Weights of a small image embedding model: layers 6, batches of 512.
Rows from expert 7 of block 2, named by matrix and row number. Rows with one number belong to one neuron. Each number is 128 + 24 x the weight over its row's rms, rounded and kept within 0 to 255. All counts start at 0. Numbers have three digits each. After the name is the row's rms in percent of the matrix's.
# up: expert up (model.blocks.2.mlp.up, 16x192x384), inputs 192-287
# down: expert down (model.blocks.2.mlp.down, 16x384x192, transposed), outputs 192-287
up.71 056:122129165110105142111180127097108154127142145123106092091191102071143073127156135126131097159125100157158126094115132144118108123123078118116147135129129068129065159160130160130087123092121107148152146137113135142132147184122108108165120102097146113131141129091149129132138130118146124095
down.71 064:123156136146101111169152132141118134102161140146192142182122139146138133084113108132098138111118141136178108134128118121185112095136181123119132143121084177157161137121147126116117105134117146117112138107170150085115168090155108142148098127127163096135104115136136128120125106091134122139
up.72 150:105130142111131162085101160143104113113114123126122145149118133167124153138111167127110180124132162149107140140098132124139100137127144115119110158150139116125161090107120115134112128165143137139095095115133113150126117111093093146160178154134119125169123131114127128125129161131138175166
down.72 142:104172117145124145099101099149111138143143104123130132176115132125110152129118177109098171161113121108161131169073133144171112097143140103157112133107154148140109126104119085174147130147104155132120121095143120104144122136177119164162176145180113137128128146126115164122116160124140112168
up.73 088:148133125133114132137130100164132096148113168085101118073125134140142118157152137102153149154149147104135137133115131112126100131119142127157110136125142132076134179110090142130124174148149150135135129124119108195108133155127099132121109122119183096148119145118143102117123159129133129156
down.73 084:149132152152096159115176161146167156132124134136125138127131119135109133149114135097130118124140150175109116145117140126100097124172136144120086116105140148113115145134138129124141127126147139144108118127123124135122117112108141136142122120144160076147080145139133127129097128136126129101
up.74 057:180123097106120120096145132105080122182147115083099100131141123077124149128146127111154127125129157127104121097139180113124118124091121141147160121157112050115160112141108133093146174159131131127149106180067150130114088134103150124125129140110148114094118132141123137121124143091156130105
down.74 053:107107093138125124103131109140143124115139133148120181133151097158118143172144116132091179115099131121128101161113088084125124093175163173090150109112148144097160126140115105127121085138105114131131090141168099182107151151114120129163093128147111120079095156078117104169128157102145102114
up.75 053:168111152093083150121186167122108117134137152134125175114146135105126130135127134108180144129128170100109120123160149075144120118129150141142149130176117071111120136165107158073130100111143127130136085146131105140111123143126149118115103118078139086129143133125119117134120140136136137136
down.75 056:132120153195063151121144122140110096075094116125134127115122137181132116142131154102159121096165161104128164148118120121102120154148114137082122124143129127110134091141123162100151143171139135130141155070170133132118125161116080103118118118157096132156087144084116137153113152156106125124
up.76 047:127153110127127109197135165134127113121119133136064163096160091112142140148150150130138151147131139104093155122182154099123120136176132138152140129109111106101137171132085121119093128133141120143147139159162150195086093141128110132152084111095150129142082167104127105118091148106118124116
down.76 052:129102094129107136151087132126098096156108095088074091135110160158127142142128102110132118128192142094163156123107161126072143178087137151133116168181155122148109126134093104114115140153130134122111161140155124098124125149083144139120136169128152113120124137165133118128153160125088121105
up.77 041:172131122126125132119107180152122080131131116125049106083142081130117121155124118093120131139142124147120121104136143087151107150153123148127170091125124102094134136148098155105124138136143133149155136157122135155114089159128101097119109125094144110116103144083119110111094169096125133133
down.77 047:115153131157133116132095129109173129128095090141114080125116173148149123155083104129118098087153100116123121125122138141079107166108123116122104122153100151114119135138131146106094139139147106129161119131172114161118105127117135137127145139135157156128121133162149102104113140167100148109
up.78 048:173117101118098106134139144135087103140135147109092144122162131126148140164097120098156140154150136121100129087111159116142093125105128160106141153164092098097090083173092154125100154130158131141138147135123145128118117114085113125099134142094106119123116101075172107083131136135147126104
down.78 043:099127164160156141131146157120148145073126108102134073149097134128159146074142107133082144140161117084198098155133149129077092095141133120120153141128083125107132203097126132134140086156125152120144163103110114141189170135144138125162136119173128147139145106150159165125088140135144100127
up.79 102:169146099158131136148160108114129141157151129125153144106132101061102089132159121110120080136120141178146121114112168149127138102134135161150183124112140125114121194127125108117175121104117140122165141132132168123146122110142155105140136120111091118083102120120092135143127140135130134119
down.79 105:171129160124090157102169134173154147121119150166142178110154106118110145170098123116109155149121120157157096169128086094143104127142151142112120096139141138127133138114110111141145095171152148108103147119158111175105101118113099152127113118139168121134084143093123132101099136148122126123
up.80 039:136127117109127085126108131116127147142127141122112112114156156095124133101104122124188117112127128127102112093180145127135136113070148164190119129151106075130145158136119143086108145148137135122148080148098150161111133157126169144122131111108147092114113122141165124117144108091150117143
down.80 041:149190106112182131120109134134133110148124108128090132145136094155141134157137138109099145112142125114134123146119117105171123080144122096133162136163097117135119107086146137108060113122103106149123159130121094114146114115086149108134122162099124103127128141099155108142088093091150134093
up.81 145:121154144116157100153115148136102097134133115071113128137124132137142165156150160138107159150136093101106179121096140153132107116097127141125133151145101073120109106138129141119100140140171111130122091161106112109120142133117137122131162148114139137120134128106172131131119127143160167148
down.81 139:117123126116144117124061152125140113101113134114123157136144137146116137150100117141130173121124149137084159105138137157122129139082153072171104130147117126135145084150115124104100119140129107137082101122108133147110102107142136167122150143155095152138136117115119100115154191111100163162
up.82 047:138116132149114094111146142144093124143140174102135125112139130106150160111139110124180125097112139127097107094150168139143114125103129160185142111166095097125153146152128127077118166163156126130119049139117150162098131159132125151149152118088134103112125127120144145101110128088141085145
down.82 059:155113146106173120166139151145155142119118146129086166144128124172116134171102166148114157117120115124117172137130092113144136114135117143144116134119151118157135144125143120108076087123141125116123120170157119099124105126099138104147136140126166120112106160062184124136088142090131157119
up.83 095:122143108132105152133116145130110099141125115094054089109157114118156149136132130091144151141157155104129160119115173119144095146090139120136133136153121072057130116153079133118100141149161122130129115151058126157115154170099107110114162151092143106130111138100134110113112157112159151150
down.83 074:172117114153102174118088104138109104129144127137113142146144134153178098116155070133147135112153134111182088137135153151121159145115073103137134127147150132062092140102108118135180159147097193117106134089115135145135122160127118065133154146105122128127126133140093154139153171132108115116
up.84 088:182134101142100141152113134123139131142121127151105110110184085141147102132149126077122165128151144132134152113113133081125110168142148129175154142144131130087092128148099116108106139157135100131132123113142126138098148137104120077149155103110123109104077160058115086101131139145147161111
down.84 101:151137129124102164141108118137163146134094124161106153120120140137097131145082128119127118127148149152172097157132098099141135126164154131131115107102181163088152116106134102125144109121111158114112133083142112161109117121134140156118141155138134102143110124117085151107105177154116136134
up.85 128:100103173130114214083107155125137146099110106124113171153092131180152120113132131123112171143141180136128149156107110121121114138142167106136122146153111153125129081155122114143111126165129126150089157115142114133118100104135093116179178119149097140128093140114113133125127152160112141129
down.85 124:114170170113115127109124110135128166133155121092143076166108152089128162096131183168123105145134118130111124128100143151172105075136105158150123128119110119137124138085149095146116146137139114103180130124108104096122108128134118151129155161139136148129150102155145149094127133121172112169
up.86 175:102170129111150159089095121158096111134138118114117131135098123141120143154101172114107171154124139144114165151087133139151133105099133097131116140126143133115152126110127110141160160155123162122078105101112112155140129108158141168154194137129143130159148127111100124137143174134143153187
down.86 176:116165149104132111108122176120138139103117172128135122131158176179129121119112153124135176129119116155100129133143087119134085107142182125138104123143134143137126082151108101124093102168157125120107088135150125144097185107103076172134131102165133132147103103162161103114096146112116148185
up.87 057:112174143144101177126127123133097121146149104117093081109181122090154104119118130110141117141154104135113114081107155135136097137119097115123136165149126052127106121144129144133119166141128126145127105148112129152115131145116064118155155108110145096142125117090111132114108133102157123147
down.87 064:148142132133130137137136117144102150108137125152148163140115111144155133110110130128091152129117148156159115160130105121174098096157152113129113158132112157170157131114148134143125120149095136128074146111145134123129184109156103131156135121126159101141095124124121128149116101094146116159
up.88 084:175109106130107147141128147120087127156127140108070124107159111120133128172140125107120117144182138125140130109143156118112096156124144144127118131159127117093122118146113163106137161147155128134124133135099123141109109155110112120099118129054141112130102153086156122122096136139154151114
down.88 067:156081108166104217125112143148124124104160109139095141112150127128140123118172052117146101102165188124112109101140131167119119143085114114135111132172086132149110084131115176105101130122149155129098161110130147098114123141127136097072131162103117131142152141118123162104124189121111089106
up.89 082:148111082170090143142095137139117131146111117152087133123134104134147134152151107086123151137162137164141133133132149088121104152149160149175140124153144133087102101147103135113121177181156134149136138113123144165111139152128118100115142118107132097098094143059127105094105178118144150105
down.89 091:163143131130121176095126123121148173173136088129094142113107117100115177192134131127124110132128105117180111169119120138150122107155163151127119109094147135131147135104122091130107122144122150101143158127143109171103109108139143157130136116126124103099119127107090131117099152136142103145
up.90 163:111168134149125179071151149138097124113152111121105151147106105153134117150113148092115156149163176166131130142087152128154132136122153102137146146145135132119141103128114098129154156166111126154102128105116138159135135106144096122160191114121105125152117151104082147145135164138155149153
down.90 156:112161110150117151101131119162119118131128115126114126130149138149106138144100168107104187149125127130130110157083109131147090107160155100134102111117137139133139129093112109158113113160128170100083103091144111124126137126136098192127157138151134116154117137113132148095100166113166160169
up.91 037:145105113159107100096108129116090138147144119104104101109159136092175139111139149142151097125131153126073116086152131135094151079119132114172107116175108058126126138168143117074104142133121158139164120158055148137097102145114122097137175113077140119119125134124119161118143085139155114114
down.91 041:122126095119172135131107115154140115111155092111065152105132109167134139165110118099127168124132157101104139097139140139131136146146136093156183147124136095121141139117122164124082118135075130105116161121157118100128119133131166118168110141102147125114112111108118142141109090077179104155
up.92 046:188114101113103168114124155146103096135121117138090110133139130146109168138097146111131142146187134126116153151157177120136106134101118166128145131137137102107139095119091167112091162139136095140120149147141115148110115129115066133088155141097131127152136136115117083118128159145125128124
down.92 045:127126157141126101134145162132141108110115119115142091099107173106139109141129107140122109192123154123149105165159133129095113164104149162138130093095120156114104137167145132105152092135155161088183145100099136119137124139119172085137114134150132134121106077123149139136134174157120143187
up.93 103:122108104170138147113088175109133140141137119124099121131122114150128119106103133116146129125108156126122149109140136139113130105146149143189123106143132124131157083149107114083138122150126102146108099155125173160112150136138122110152138143115121145089125172112145103118086145102175129113
down.93 105:116168114103129128139153077205131095129120122101142127067111135111106136173145139113118163135116110117111140184095114114156094152120140105088116151109132088132119165119118109187126117116140137104108133110141105127140105089121120171124113105119144135162132116102140129140144109167108138155
up.94 074:112143136204130143123114114146133134117136113112126127129130094126130121117139141103142128141130147123141082127140150126134122129147124102213132139100116158106128157123113109115107143176124130108106121110171151173120182139137133127172151082122142111106122156099105116108120152100127131141
down.94 081:149123137111106134139114131159158120107120146132079157115147129207119141159086160149092137133119132133105150151149121116140061153144162136155101123141155149114138139104127127105105111151180107101105110110154112101100124102127116139159138164146168087126079131094153126120088137110129151137
up.95 042:126149098109124108129108123134065128150152128102142093091138112100149124116153123127149117113118130152110158119130145104134124111102142118158154146153098035141105166151121102101103155142127132122130075149076130159113155169106144132148142111100127085138134105137130111151139101127144143137
down.95 046:118126131124136103160123117121161138120116097111079115152085148177117182150134109154100109131123178086156137154122137118182111119112153107125150118113097111128139142096111135131100083154084128129100128119120093121131133118127138134147144143127144112125128136114115144115109109097115091119
up.96 049:170139115127105122148130129141102127169132121115094101125136156086148140143146140105133139169108165115099147104109167126133115140137162144136138133150130105104134121155095135116152126138152124130173141119097165135136136141117124134081133113076108111152129085095141121098105156122154150146
down.96 047:143121106136113142128154150125143145140126121166163165106127085082131153155147065102107118137144100136147072183102127152109128112119108145092152100154142142108083129151134162127119167132056144117101154110129135135160153166140152076152085138148126106081118173121169140115115115129129103099
up.97 114:111123128144084147087111123158151066114096155135132106112150167166129155142108121129137138115163146149088141128115109140107118167104109113129081157164136125121124110095138189149060150116114151130141136100144124134114070155102095143102126169129144112184133123123115118120142158117119144152
down.97 118:139151158138118130108137145143130144133142153148182125150123134109125151145078151127138132130106104164104111163120108135119103134182109147129095122105153173134116115151162110121133131121121173165149119122150131098125125141145101145120106114181131109120140175142168125120113115104112125155
up.98 102:101176143122165133097124094144127088134142135112135089119111138124133156127130128139128117121142138176140141139103138156113150155089116096114136157106126104140113160101142129171112132105106161120120125119106110095159111119109139135127143082130118117129145103144106111152154147112107155160
down.98 109:128147153096117125123158131108125167102117148166173135154132125111120107068103123149140129134086130155096113134144088127168111087155145125105111087114127148180175120140165116129128099132119145131126130132127124076112162132131098149151082119151129118120114132144164119116102120108132122145
up.99 045:174153130084163135136118155119096087149130124084112076087142126098114124144157102109127129145171155156117169074167182104120129125095140106161173138140115085112105103142095152107103134132153151128165125122094165129111169138127147100093134126092089136116126105110136094128101176136145156118
down.99 050:138122129139129151105118113139186138138116079081141123126113112125130154085156104147110120123155126131128148149144120161114148169098143103080117128156112111175139133148124152141134182113110127130146137148125140123139096113149177113106143170095114180114147130167161159098123126174133109082
up.100 124:118159125135125176069121141157103117127129125141124149124123108139139117120112161110128174148139172180112144153090118120172134135139164103149127114140140131121138129144124115128148143181126146143075108110132140166124114119142072123167170097135087114166122159057077112137133185131133168170
down.100 116:105165120119137126084149116153136135138135141124165132130128141165100119104110171132113160132071123162142143166101114147160105097152152135153087109103172151145153124108113092137151111182137156090109091113144117146123124110150088178146151146161147123105110137153125131121103139125139122177
up.101 051:143131095142088104107116167135101125154144131126085140106170086118151166173137137077158151159183147078120140098135145122119105134094137135124137141154120082107123101147095140102109149140141142145147096149123121119097125177132132134092145147104147136123105153101169093105102129096142111122
down.101 049:117085143141096197139138151115086104136117107114134114153154104142127159113107082138151121127099136110144096135111124165102102174151127106070133107162133114125156125138117130121120159145140150100092126100106120161146127132115133095159154164154123130128132149113128146088101106092123139075
up.102 092:167127115159093122116161144134123124152118160148125138083143092103129129204113105108156140114157105146082126094122124122131105152121160171151123124155158125102149147143101164092145149176153128134150109134133142176091146135107112134088109130110152099143098129082134079083091135109115148123
down.102 097:144116104103140139133105135168186136156120119104123109067119117140123138170146139146133123164150068113168126167182118087185137158145156131151141153095131131126166140103104094130080123125125110089142146113145121138092114118118158158104121154096136113086138125104134121101109156140102130131
up.103 141:117115137146073135097119106158146064109088168148131122113176163158137156143117121137151136124150143150093117141114094127121126170114111132124085126146155147119103130091142175167105122106113177120154148108142117137123093136101089141084118179138144102190129117122121109144126158127111132144
down.103 150:135132160176091133098150149126134150122155151145178099128137114127137152112096133128152115121111114160100149135116124142124116114165126132132081120134149183133100122163159119111143121109128168143161136143142165114113136157140113137128106107160125114118126155151187119115118123091112096131
up.104 110:083151156177150150147071113154182126090112115136147137143111132158118115103114171129104150129103135128150134170114116127161143127133130099172111140121134176135135144096132104161139103142115132109083168092187112135135164087153102179167138114153134150139145109120116163123146124159097118140
down.104 136:124130177124063103119126147136134153099122157141171104149160156141136131100124159146141116110086127139086152118136133126123025129153141184135085137121107135141109128171138117132121123129194125103179121124154114098120141123106089134137107110167146139137086116104170116103103135136127152135
up.105 137:126166094144138130102148145138102128135147169132137140131130115109126116137101152117156146122118163132102157115107104145143135091116156110126113106139157131143118117181134118091138142152123148168095069143119156145106183159146083145156132090122135101169116148120130116128127136076152141180
down.105 128:127140128098149139113111155159140122122145104093102111116125144174103100131113169127091173136113115141136147157127101094150076104132186108169159142115119131119153131139086091132121122161174113122115087120134145160111160084107133162179145095142149138092116109134142104134093146125142131164
up.106 136:147115140112132166131098155079135163101118080126108137133110121122151079103152099133114107123133148123151132110178168122116135116124143110122157139145092124146147139185121128094124109121119106134123148167117115138139116113136141089130144094126122160091108132138119140128166118151115120085
down.106 144:120146147106140085090141124142140136148159126108160065100176141091111168127129146124114146160112055126147119130128110118159082101145111176154145080089146103125160140092147106165120105142174150091174133158138100107128094135101133176125114120136144105105129108163169086101084136127161160120
up.107 038:139147083155119152147122134110101117159124146067117155116147141081127118109102151118158142125139174135080107082139151139105140130141156130145119137139159122126135142154118161086104141119120118120102094123104138170115162146141127130094163116097140098119072119149140149129117122124171135197
down.107 038:149129147096134091142135134103144094104114113145071119091162098142125133145095129142150142084134139143129159111137130152119139169146134122150124161112142127137143116130115179107039088110093096138114158142161116107123129132103122066129092148103134138126128140137130116113123098114133120132
up.108 142:140141113154134147137147128109128181135130138154152147131101124082087073089168132135107108112116183179151133121145154101134145108143138128140158134128136141150128131148126092124146094092104121123164161104134178125143116106148146123141138074124070141104134114161088155142155150164124128120
down.108 134:150136150116094122110145141166186149129107163130148154127162135138098128162129124132110135144081090146149103172143091101139093132172168160132126112121158145086173144126106117136154087171178122107127122128157086169081104098113118156129109141172158138122100113090168128075090168161120149131
up.109 073:145076107136105124135155134126088116143126155159112112085143119110154136116173096096172119123161183113144112116169136109121104153135127149127139142156124103106124131124117170093143134137132133149139145151078126157120128179148120101111107132097125097120112126138134120146126130108134118104
down.109 074:145142102131098155140102125135137112170113158141120122120158153105103128150120106104156120149105162140133132156129128102090118126142145125181078142128168127091141131119111149111107123177134165106110096133090121163076109153130132128151121162139148089132114148112118117124125190101146173125
up.110 129:111145119158155152117101131109134169122142112138120139179126096144134117110098128136109127144125148105144125119105125160142139126158097084134116130117127177145119089136130095117145158154113112160104143117162152131150143146157108099179179116148103141104160195109090147126132105101132105103
down.110 126:108149114117093128134094117178152108118130146114119155154123158178119130167126178131096152153121103082128130153130147121141091160130164125138091153134150131091097105151107096134130144129151112118122111087165121132118119105128099154138165134132145158112114138099109138134137146159079147179
up.111 088:171148085131149134154115106123128132161169096114087130121135098139166098133135136083135112157152133136159113135152158118099112140125120127149174132136127148084121153120100096136114182140128118137118147095128141150118141128125105085146117147102131104108121159116110110136122142121131111116
down.111 078:131156107152140146099106127140102099138131133127117131099111154124118120144104149109135133145143126148114129157109115135109169141116138103149081087118162143089083105136141161133127176125100166132117098095137148159129111146139068176091153122104153080130128153115088134128120152120122160149
up.112 098:139104118138117089143069114139121096138123118120123134111147144115177143127123096119186126108153167134072152078148125156110128152083129124147106142151130119113098148158117164091108145158149151165112105115101150154109136179128097113120098126109126095146107141112140117120137140103127130128
down.112 110:131131199131125126107155128134099136115173084119119106154113115129143161125147178153086137124113119117126145155100131093153086124138098172097159134107096119143131135125141104146132106132136102115170152127150088071142132119109136125128146140160149178120141140160168134124114091146128103122
up.113 057:138143117211122135137102102151133120131151126100117109102117085116136141117150130127144113122129125136132085104154150110121119129129137138185152142125124156099136156139107085116097134163151119125111106100168139162103163134142120145161147103109149080118116144117136098109122120126137113134
down.113 067:154100141098120155133110133182162104106115118128092163129130168211107160171093154146123152132141125127129158154142093133146069165169148150153075172118154141126136142110125132115108119138152123112120143124160093100093129100125124127129147171151174087133102129099169127116089144100122171129
up.114 057:122166120175133155129148138152109129125140150119145120105133130097136121118165140109171113116110135130134108109154125133129127117104142122187182139121132096150154144156119085095103139132132117119126062139145159161116159141139126161187147063123122115118109120106112101112154124086118127145
down.114 067:155125108119158128158145133145178133145107126132109161131148119154119134154099135159129143133112115148105158137143100118166088109185157150158127106101156157120127150114120145087131095124146131129112077128164127104104121136130137130137131117138177119087077149089156090132107111099189189121
up.115 109:160149109111117092146135148128167113149122149130133085066196147107156127148110148121160123128169122088116149131195096117110114117119121153131099111120144136114095154124110129118102170130137121156145126138130121130077115196123112108111109125124140078147113123114155096098101146086136127150
down.115 088:100126142094118068134112132076077166134128121140149133144127109124115085090107118142108107120061105185115145125145152127100124120142132151123116129129178139100120104149130143118201101105138130123171116124156147159135122108145088132151121073170125161132132126200134123191140078137152125149
up.116 159:123142127160133153133153061156151132133124138133150101104122139119108101115147135126122099129101104142154088169128126120145142147143116120117137144094151166126122184076137106179156117112101157101149175084154121118149116105159122148134106114145109110116151098154094146147156140162106116123
down.116 158:146129164137085119126159145119184166125126160167182122125158146135108130101116111148151105131106112169115116146147078120109084137179131182134085092138127188141140123134154131100119094121170130095146122123172126119093126130115107135122083119154171114115077119140182131081106130130141120119
up.117 162:124189120137142140123143149170142117118119169142163126125123128115089098155112170114119170141120142168127138124120113105158152112147188120168138115100179141145130138148134097115153117134100130124102109090161132131122169113152122154162132068139114125133123130083097115134123181107122172168
down.117 157:097142195107111170106124176107125135110117142114133119157129141162096106090125138128117141137092139159113141141124115114142066123132172115127105129145098124151179100147129113111123084165183110095134126139140127105130136069106126148141128118158130161131099085133147137086121120121129139147
up.118 112:144090118130122106173078149095109145142119116138133147129120124123140117105131077125176112100124149122119176096166134152069139127134143142147105131155122127121109111171118152059133116136134112151130111149123151136103141162135131086116097115113091137114123137129131112134126120112126135089
down.118 098:121136119098176127084142128118109136144138129092130109141100118109103138169114149131096142157122141126130142145081172119147192128122110106113143149094143104155176131089157105133160150120099121117139118131103136153164070096146160154146144129136094171095184113137078129160157122134118127141
up.119 145:164125109154090128107149093158142107116087135145133150096146153165144147158084135123138115107150136139102113137102099135141122162143130147134066105149144147117101117108135160154153153144098164132129133094140127156094115115140073138076132150144129077194091130119130114109099148147106142150
down.119 157:148119158150088173076153149131109156102161124126121142119102066113150150122128110135127119120147186154127116129125116127113110146133121121101152140155085129139129115135126138096146149124125126149140153154124148171123127139134131105115141093129150126121123145147157133131134117124141053096
up.120 152:081115155103109151104055129140118113112120093127114128151108148169155157122112145132113155137154135136102149147098135142111113144112123123155090172176117111122125075105119154159114148164143140129107149113121115140122087116121119125137177148135109140170134122117140141124136158147111123138
down.120 141:083171180139116141086146143178130110118136150124159139133154182147131151142094192135127173142119130143109131147095107131184073089175135143130103130124141148159113105107140111152105113144136128104121104121166092105108147110114099167127124129170144121170109126158171124089086131112134123183
up.121 091:143122100161095149128118141094083124148167121147087131107138087108142108132131098087139121114162139143130123108133161135123117145109126125154139137175118120100125110165087148093129130154133131151134133157101165164114160152148118079101117119088105132113108158071134106118130140114136134101
down.121 085:138162118123120083156147122184123151174123129103149123121129157088147137158148150111088150156115082128156178161133134116140147129127131140144177128092120128163133131130125115137116108104142128134169103125151129139149136126134153129131113071115160140101143113134102112157150107174127120161
up.122 107:170157092145128162106168144157116129180138152138128160111125098087101106133137147082129152147123143168167084153144106084129132127164169128136170133111149126108135133137106091103140104148125156126120090114129132198109142137143146147161164098112121105104122141129100113127127142124159118148
down.122 109:132139161138110158124164137170163109105097139136133177128124128153125142156138106101140161141126132142130079175092082112150100131185172143117111109117138142133160117106125118139164117183166150117075129133145085158106136090128098155116141127148137094148081132115128162100090173163116136122
up.123 108:141162082144152097132138142121130116161134151145137140078150101093138133159127152110148140118157133106136159094114106139116127116098117113138149099106161122128102154135129116116102129122129124177122087144139144119124179181147109114138145095113112110141139158114116066142122155083148143146
down.123 094:141151092153139146110120124130143191130134149103139109123079123125101086114143166122089120167115139151151123150131125095165139137119163114128150143084145171099125128144126075150178144094112109155166141088136127129144101094140132155158145081129091178088136127116073140158143169164119136145
up.124 048:120118092161116127154099143139097093163102137138098142064120102125135148140130124117138158159131165109121119129098123115120109159116147153175156125154092116070125167139107111128094135144151099113129079137141126092112108148123109103130154144090155119122082162123125083135112163138134127124
down.124 045:102145117134163158145132159140155164094106168111164145133163161158142114116123110081175115110099128151128090127098150137141076112092160139093099108127149126141156062108117103125155117117173102130093123109091114102121124146156087104128142091157118142116143146135116167166119156159102135108
up.125 121:098120149199134146120106118154166156075096135140159134136106134155110100080155139148098127134098134134137098165112106110154138142159119116122123163106120195148125156104143104150147082128105133106082155087174111122140155098159123155147136121162136153098138110134121144130160116164101108118
down.125 144:128123158121074094125123149137158144096116139130177106128155152153113157114126139158129135122103095125111154146145121105115061132152151181159094139116125150132125128154149121122113094121196125096184123130170117107107137136103115128135096123185159133132102098099180113110088149127118148129
up.126 142:119130135161126116118146103151173111110104165167177112126147167127112094099118130155137114107105120163123093143148088119129144125149117147110115114118166175137117172097149112160140100104105152098145154077170117103115145117131102162108119131146169120149097119146141160128136110139101117119
down.126 168:114120192127106112115151143106139154091141133135154091136133130153144147082127105166152119107113120129106162119155111110123068135155120173111127144148086132149145120131150137102100086131183117102175149158153118089126132136105128110118094117141143148114103099134199122085099104116127103102
up.127 072:138084079128126135133124170136123128170111153128100086134153110157164146136124121103186162129126154119097141114139119105120111134127144149140123124140124118114121109126110161070105148179156133145113083156127126158082140171132105143128141119126168096132072151114164096109084144113181141141
down.127 069:135141104124143136141104120164131108176124118117102171089104120180096158151157155096074179147157110107183166185114108098155111110126161100146149145078161116091130200102110100138154143112138155137087151132113105153141100111149178111165133144113132119108121146079111113137138150157136106140
up.128 116:173126107145127131158113106085103142165154079120085103092122092108144120120161103092162064142139141128133121117150172120088112146127119146154147159140123124102115169128100128113123151144150159132118170137101146146136129145121121075118098148072134091104116133123134125141123133114154095075
down.128 113:119163145117100129153159110093135105124135166153164144141160156149127088097139125129101115098145149162114085119153115113116071161117117126093113159151104141126123105140143124159118114109108114126184160106147125094129153114102123139119121107164139117165136129147151157133120135143099107154
up.129 167:190129100170101146121140102151140106146103133115088135070140138137117116178141141103132109162150112124157099136128127094142115158145134144162123157122142159084132171103095134145134150139131136093132173093138121206115101121110085142106125109094182067121088139088138126090108169179148142134
down.129 112:130073122108123139109114158139122109105128115118123186109138131125114165172095062157130134077163152127097143095121115153115138137096135116120078061165118108160118095122161191085101113118118145122089127143112123125133100135138138153054113156118133123141135125120164139133152152131114155108
up.130 121:157137081150118094140115085131140103158113141129112128099133111110157145145124127094140120140178135131130147101136137132109136158096112151167099123134165129113085136105112130131122179124117137157157129107123162135113104175147087105103113146114115054176142139109102072126140156125133124136
down.130 106:141150122174089149067127114103106173129175113121097112117109072102152122131152120117110127119142187144129108112107135119143137136136123101120167140135114124145116124147061104136175134112107128167148158136118143163135121126153123125145166081129124153136112134152094128137137112130150081116
up.131 158:151134078137099089129111095132139099156093147118109130092138137129156158160108126093170125140184131120113157097137151152122135161094113131178111132153154123110082141100106133141094185132125131163132126111111150154096128184126090111098130126111130066168135150115109082123127173097129147144
down.131 153:135124129173091172089149113118093148104162113127112136128106087109157129130146123123112123135145180147153119134103139133147133165128092105094173162131099122145114129114089108127159143118111129161127172131115151185153125121152130095163158098113119133125113158147086147131145124122145061094
up.132 203:089112152096116172109113164134130119115094121118119140164137154162126158110115132131113176117129139142083149124123133120127091139133147134139102133137102084145158062133136157114108119169172099126101108143139110136119109120075099124146153134135115140164117110063150120121104157138138172121
down.132 175:090180135125112129109108121136094113126149120101163082146123145139127135116129184140084157152107124124157146149091136140148083118121124102112115154122107127148125138123111065176115128136144117107141139103145120087137159118145107154153159124180129163150135129158138135110113128151135133167
up.133 129:133112116089123092145101099138113076142120129117090096112138168145162140128120135119142150137182136093105158132120133141091093142092129133152094130177132099086087128112086159126111178136155139122121127133069133136106154153112126105108149163107140113165117112129146106124134163127127131141
down.133 116:136123153157126150088183134151145119125132170162169155133143143118137130133086128128148114135123152182099118123091111147146143107153126140085079114128174149159131104114160139116158137119125174135109101140164128116099143103121105145097127124149132079141115137167147118151113133100115140167
up.134 070:177108082119122120107125144116077136166151115112100100114153150072147137103158125106165102120125152140098115078165185118103115111082128147180158127161124098119142127142120120093147187129131118131159133140061156148108104150135142102137135139084138107111124118144116149136133129108146117108
down.134 064:147129115123116128132139117168121132130119105149092195124130105138139140191131130105116196165103102114166114175132110102112087114155195167145138111123117161078127145115124096132127116168115125134099144118157114144142133131131135142168119176127134090126087141099139123125102127131126136121
up.135 071:148139109114138129130138129157097066168124122120104094101139120097127156187129124090128154146169112099097164128135143110155081153107159141154128149124136108073125142160094131112103153149155131123155095150110165173139136158098121120144113111101111084144123104105148096129079172082131170134
down.135 058:109119093089172114150090080123107093151141076115109081093106116099138132193122115160103081091153091106132136115099141136095145139086126105133145123113117095103105123127121115162153162123098130113104124136132132076172124132136174108110129149142109134134156123139107105099152103111111159113
up.136 052:170147092155108101117122120140099123150134128116137156121125118115139128175131116100162111149137134141078185118101141108145111128134172131134113164135133122085104124160116142130116140149153149121163134137125180132114122125137111117084122110107114090157079110083139114130101161115142168140
down.136 054:146117110096193112136125115130157131125141123104169115093137123116118159162183082161124110098131080132168140133154143142088170168064147112081154113133084066125116156114149152108135126139105120146106154144143120133135100127118153125119103127116103132111119136121170130127111121121123130104
up.137 158:154119091152087129105141107137134099127085158139128144098152155156149138167103124107155126127170157119114120106134110138120130169115130134146077114160149129116103104120119161136108170149118153154121126112121133147084119163131073129097124145123139070197097153107108114115110152103116139166
down.137 155:138136142154094163070148139119086153122176098119120122133096060107151152132115120117129123124140182147129121128104142139150122144130131113115180154141077120144133110130098116111168155125134134152129132161103142169129126117152119113141155096108135120110120160154117131140133106103162081114
up.138 037:146152104132127129116068120123098106168131138090087098082127133101135138125114116138166111145095155107083106097179141125114125098099157143177134139182108124113171134161128160112136171169131141109154112144062133134088147173137117123130137106088110092120110117143150113126141141101125129148
down.138 043:119143120111147147123144126155113136135116098144085141126123092163119183139079116135134160119126140121119152132145148110187144090146112110190153137141119136148134149090100128100088148134127127085112187139107139093136125126098124136122120129164131107149115138102133120153105090072111088104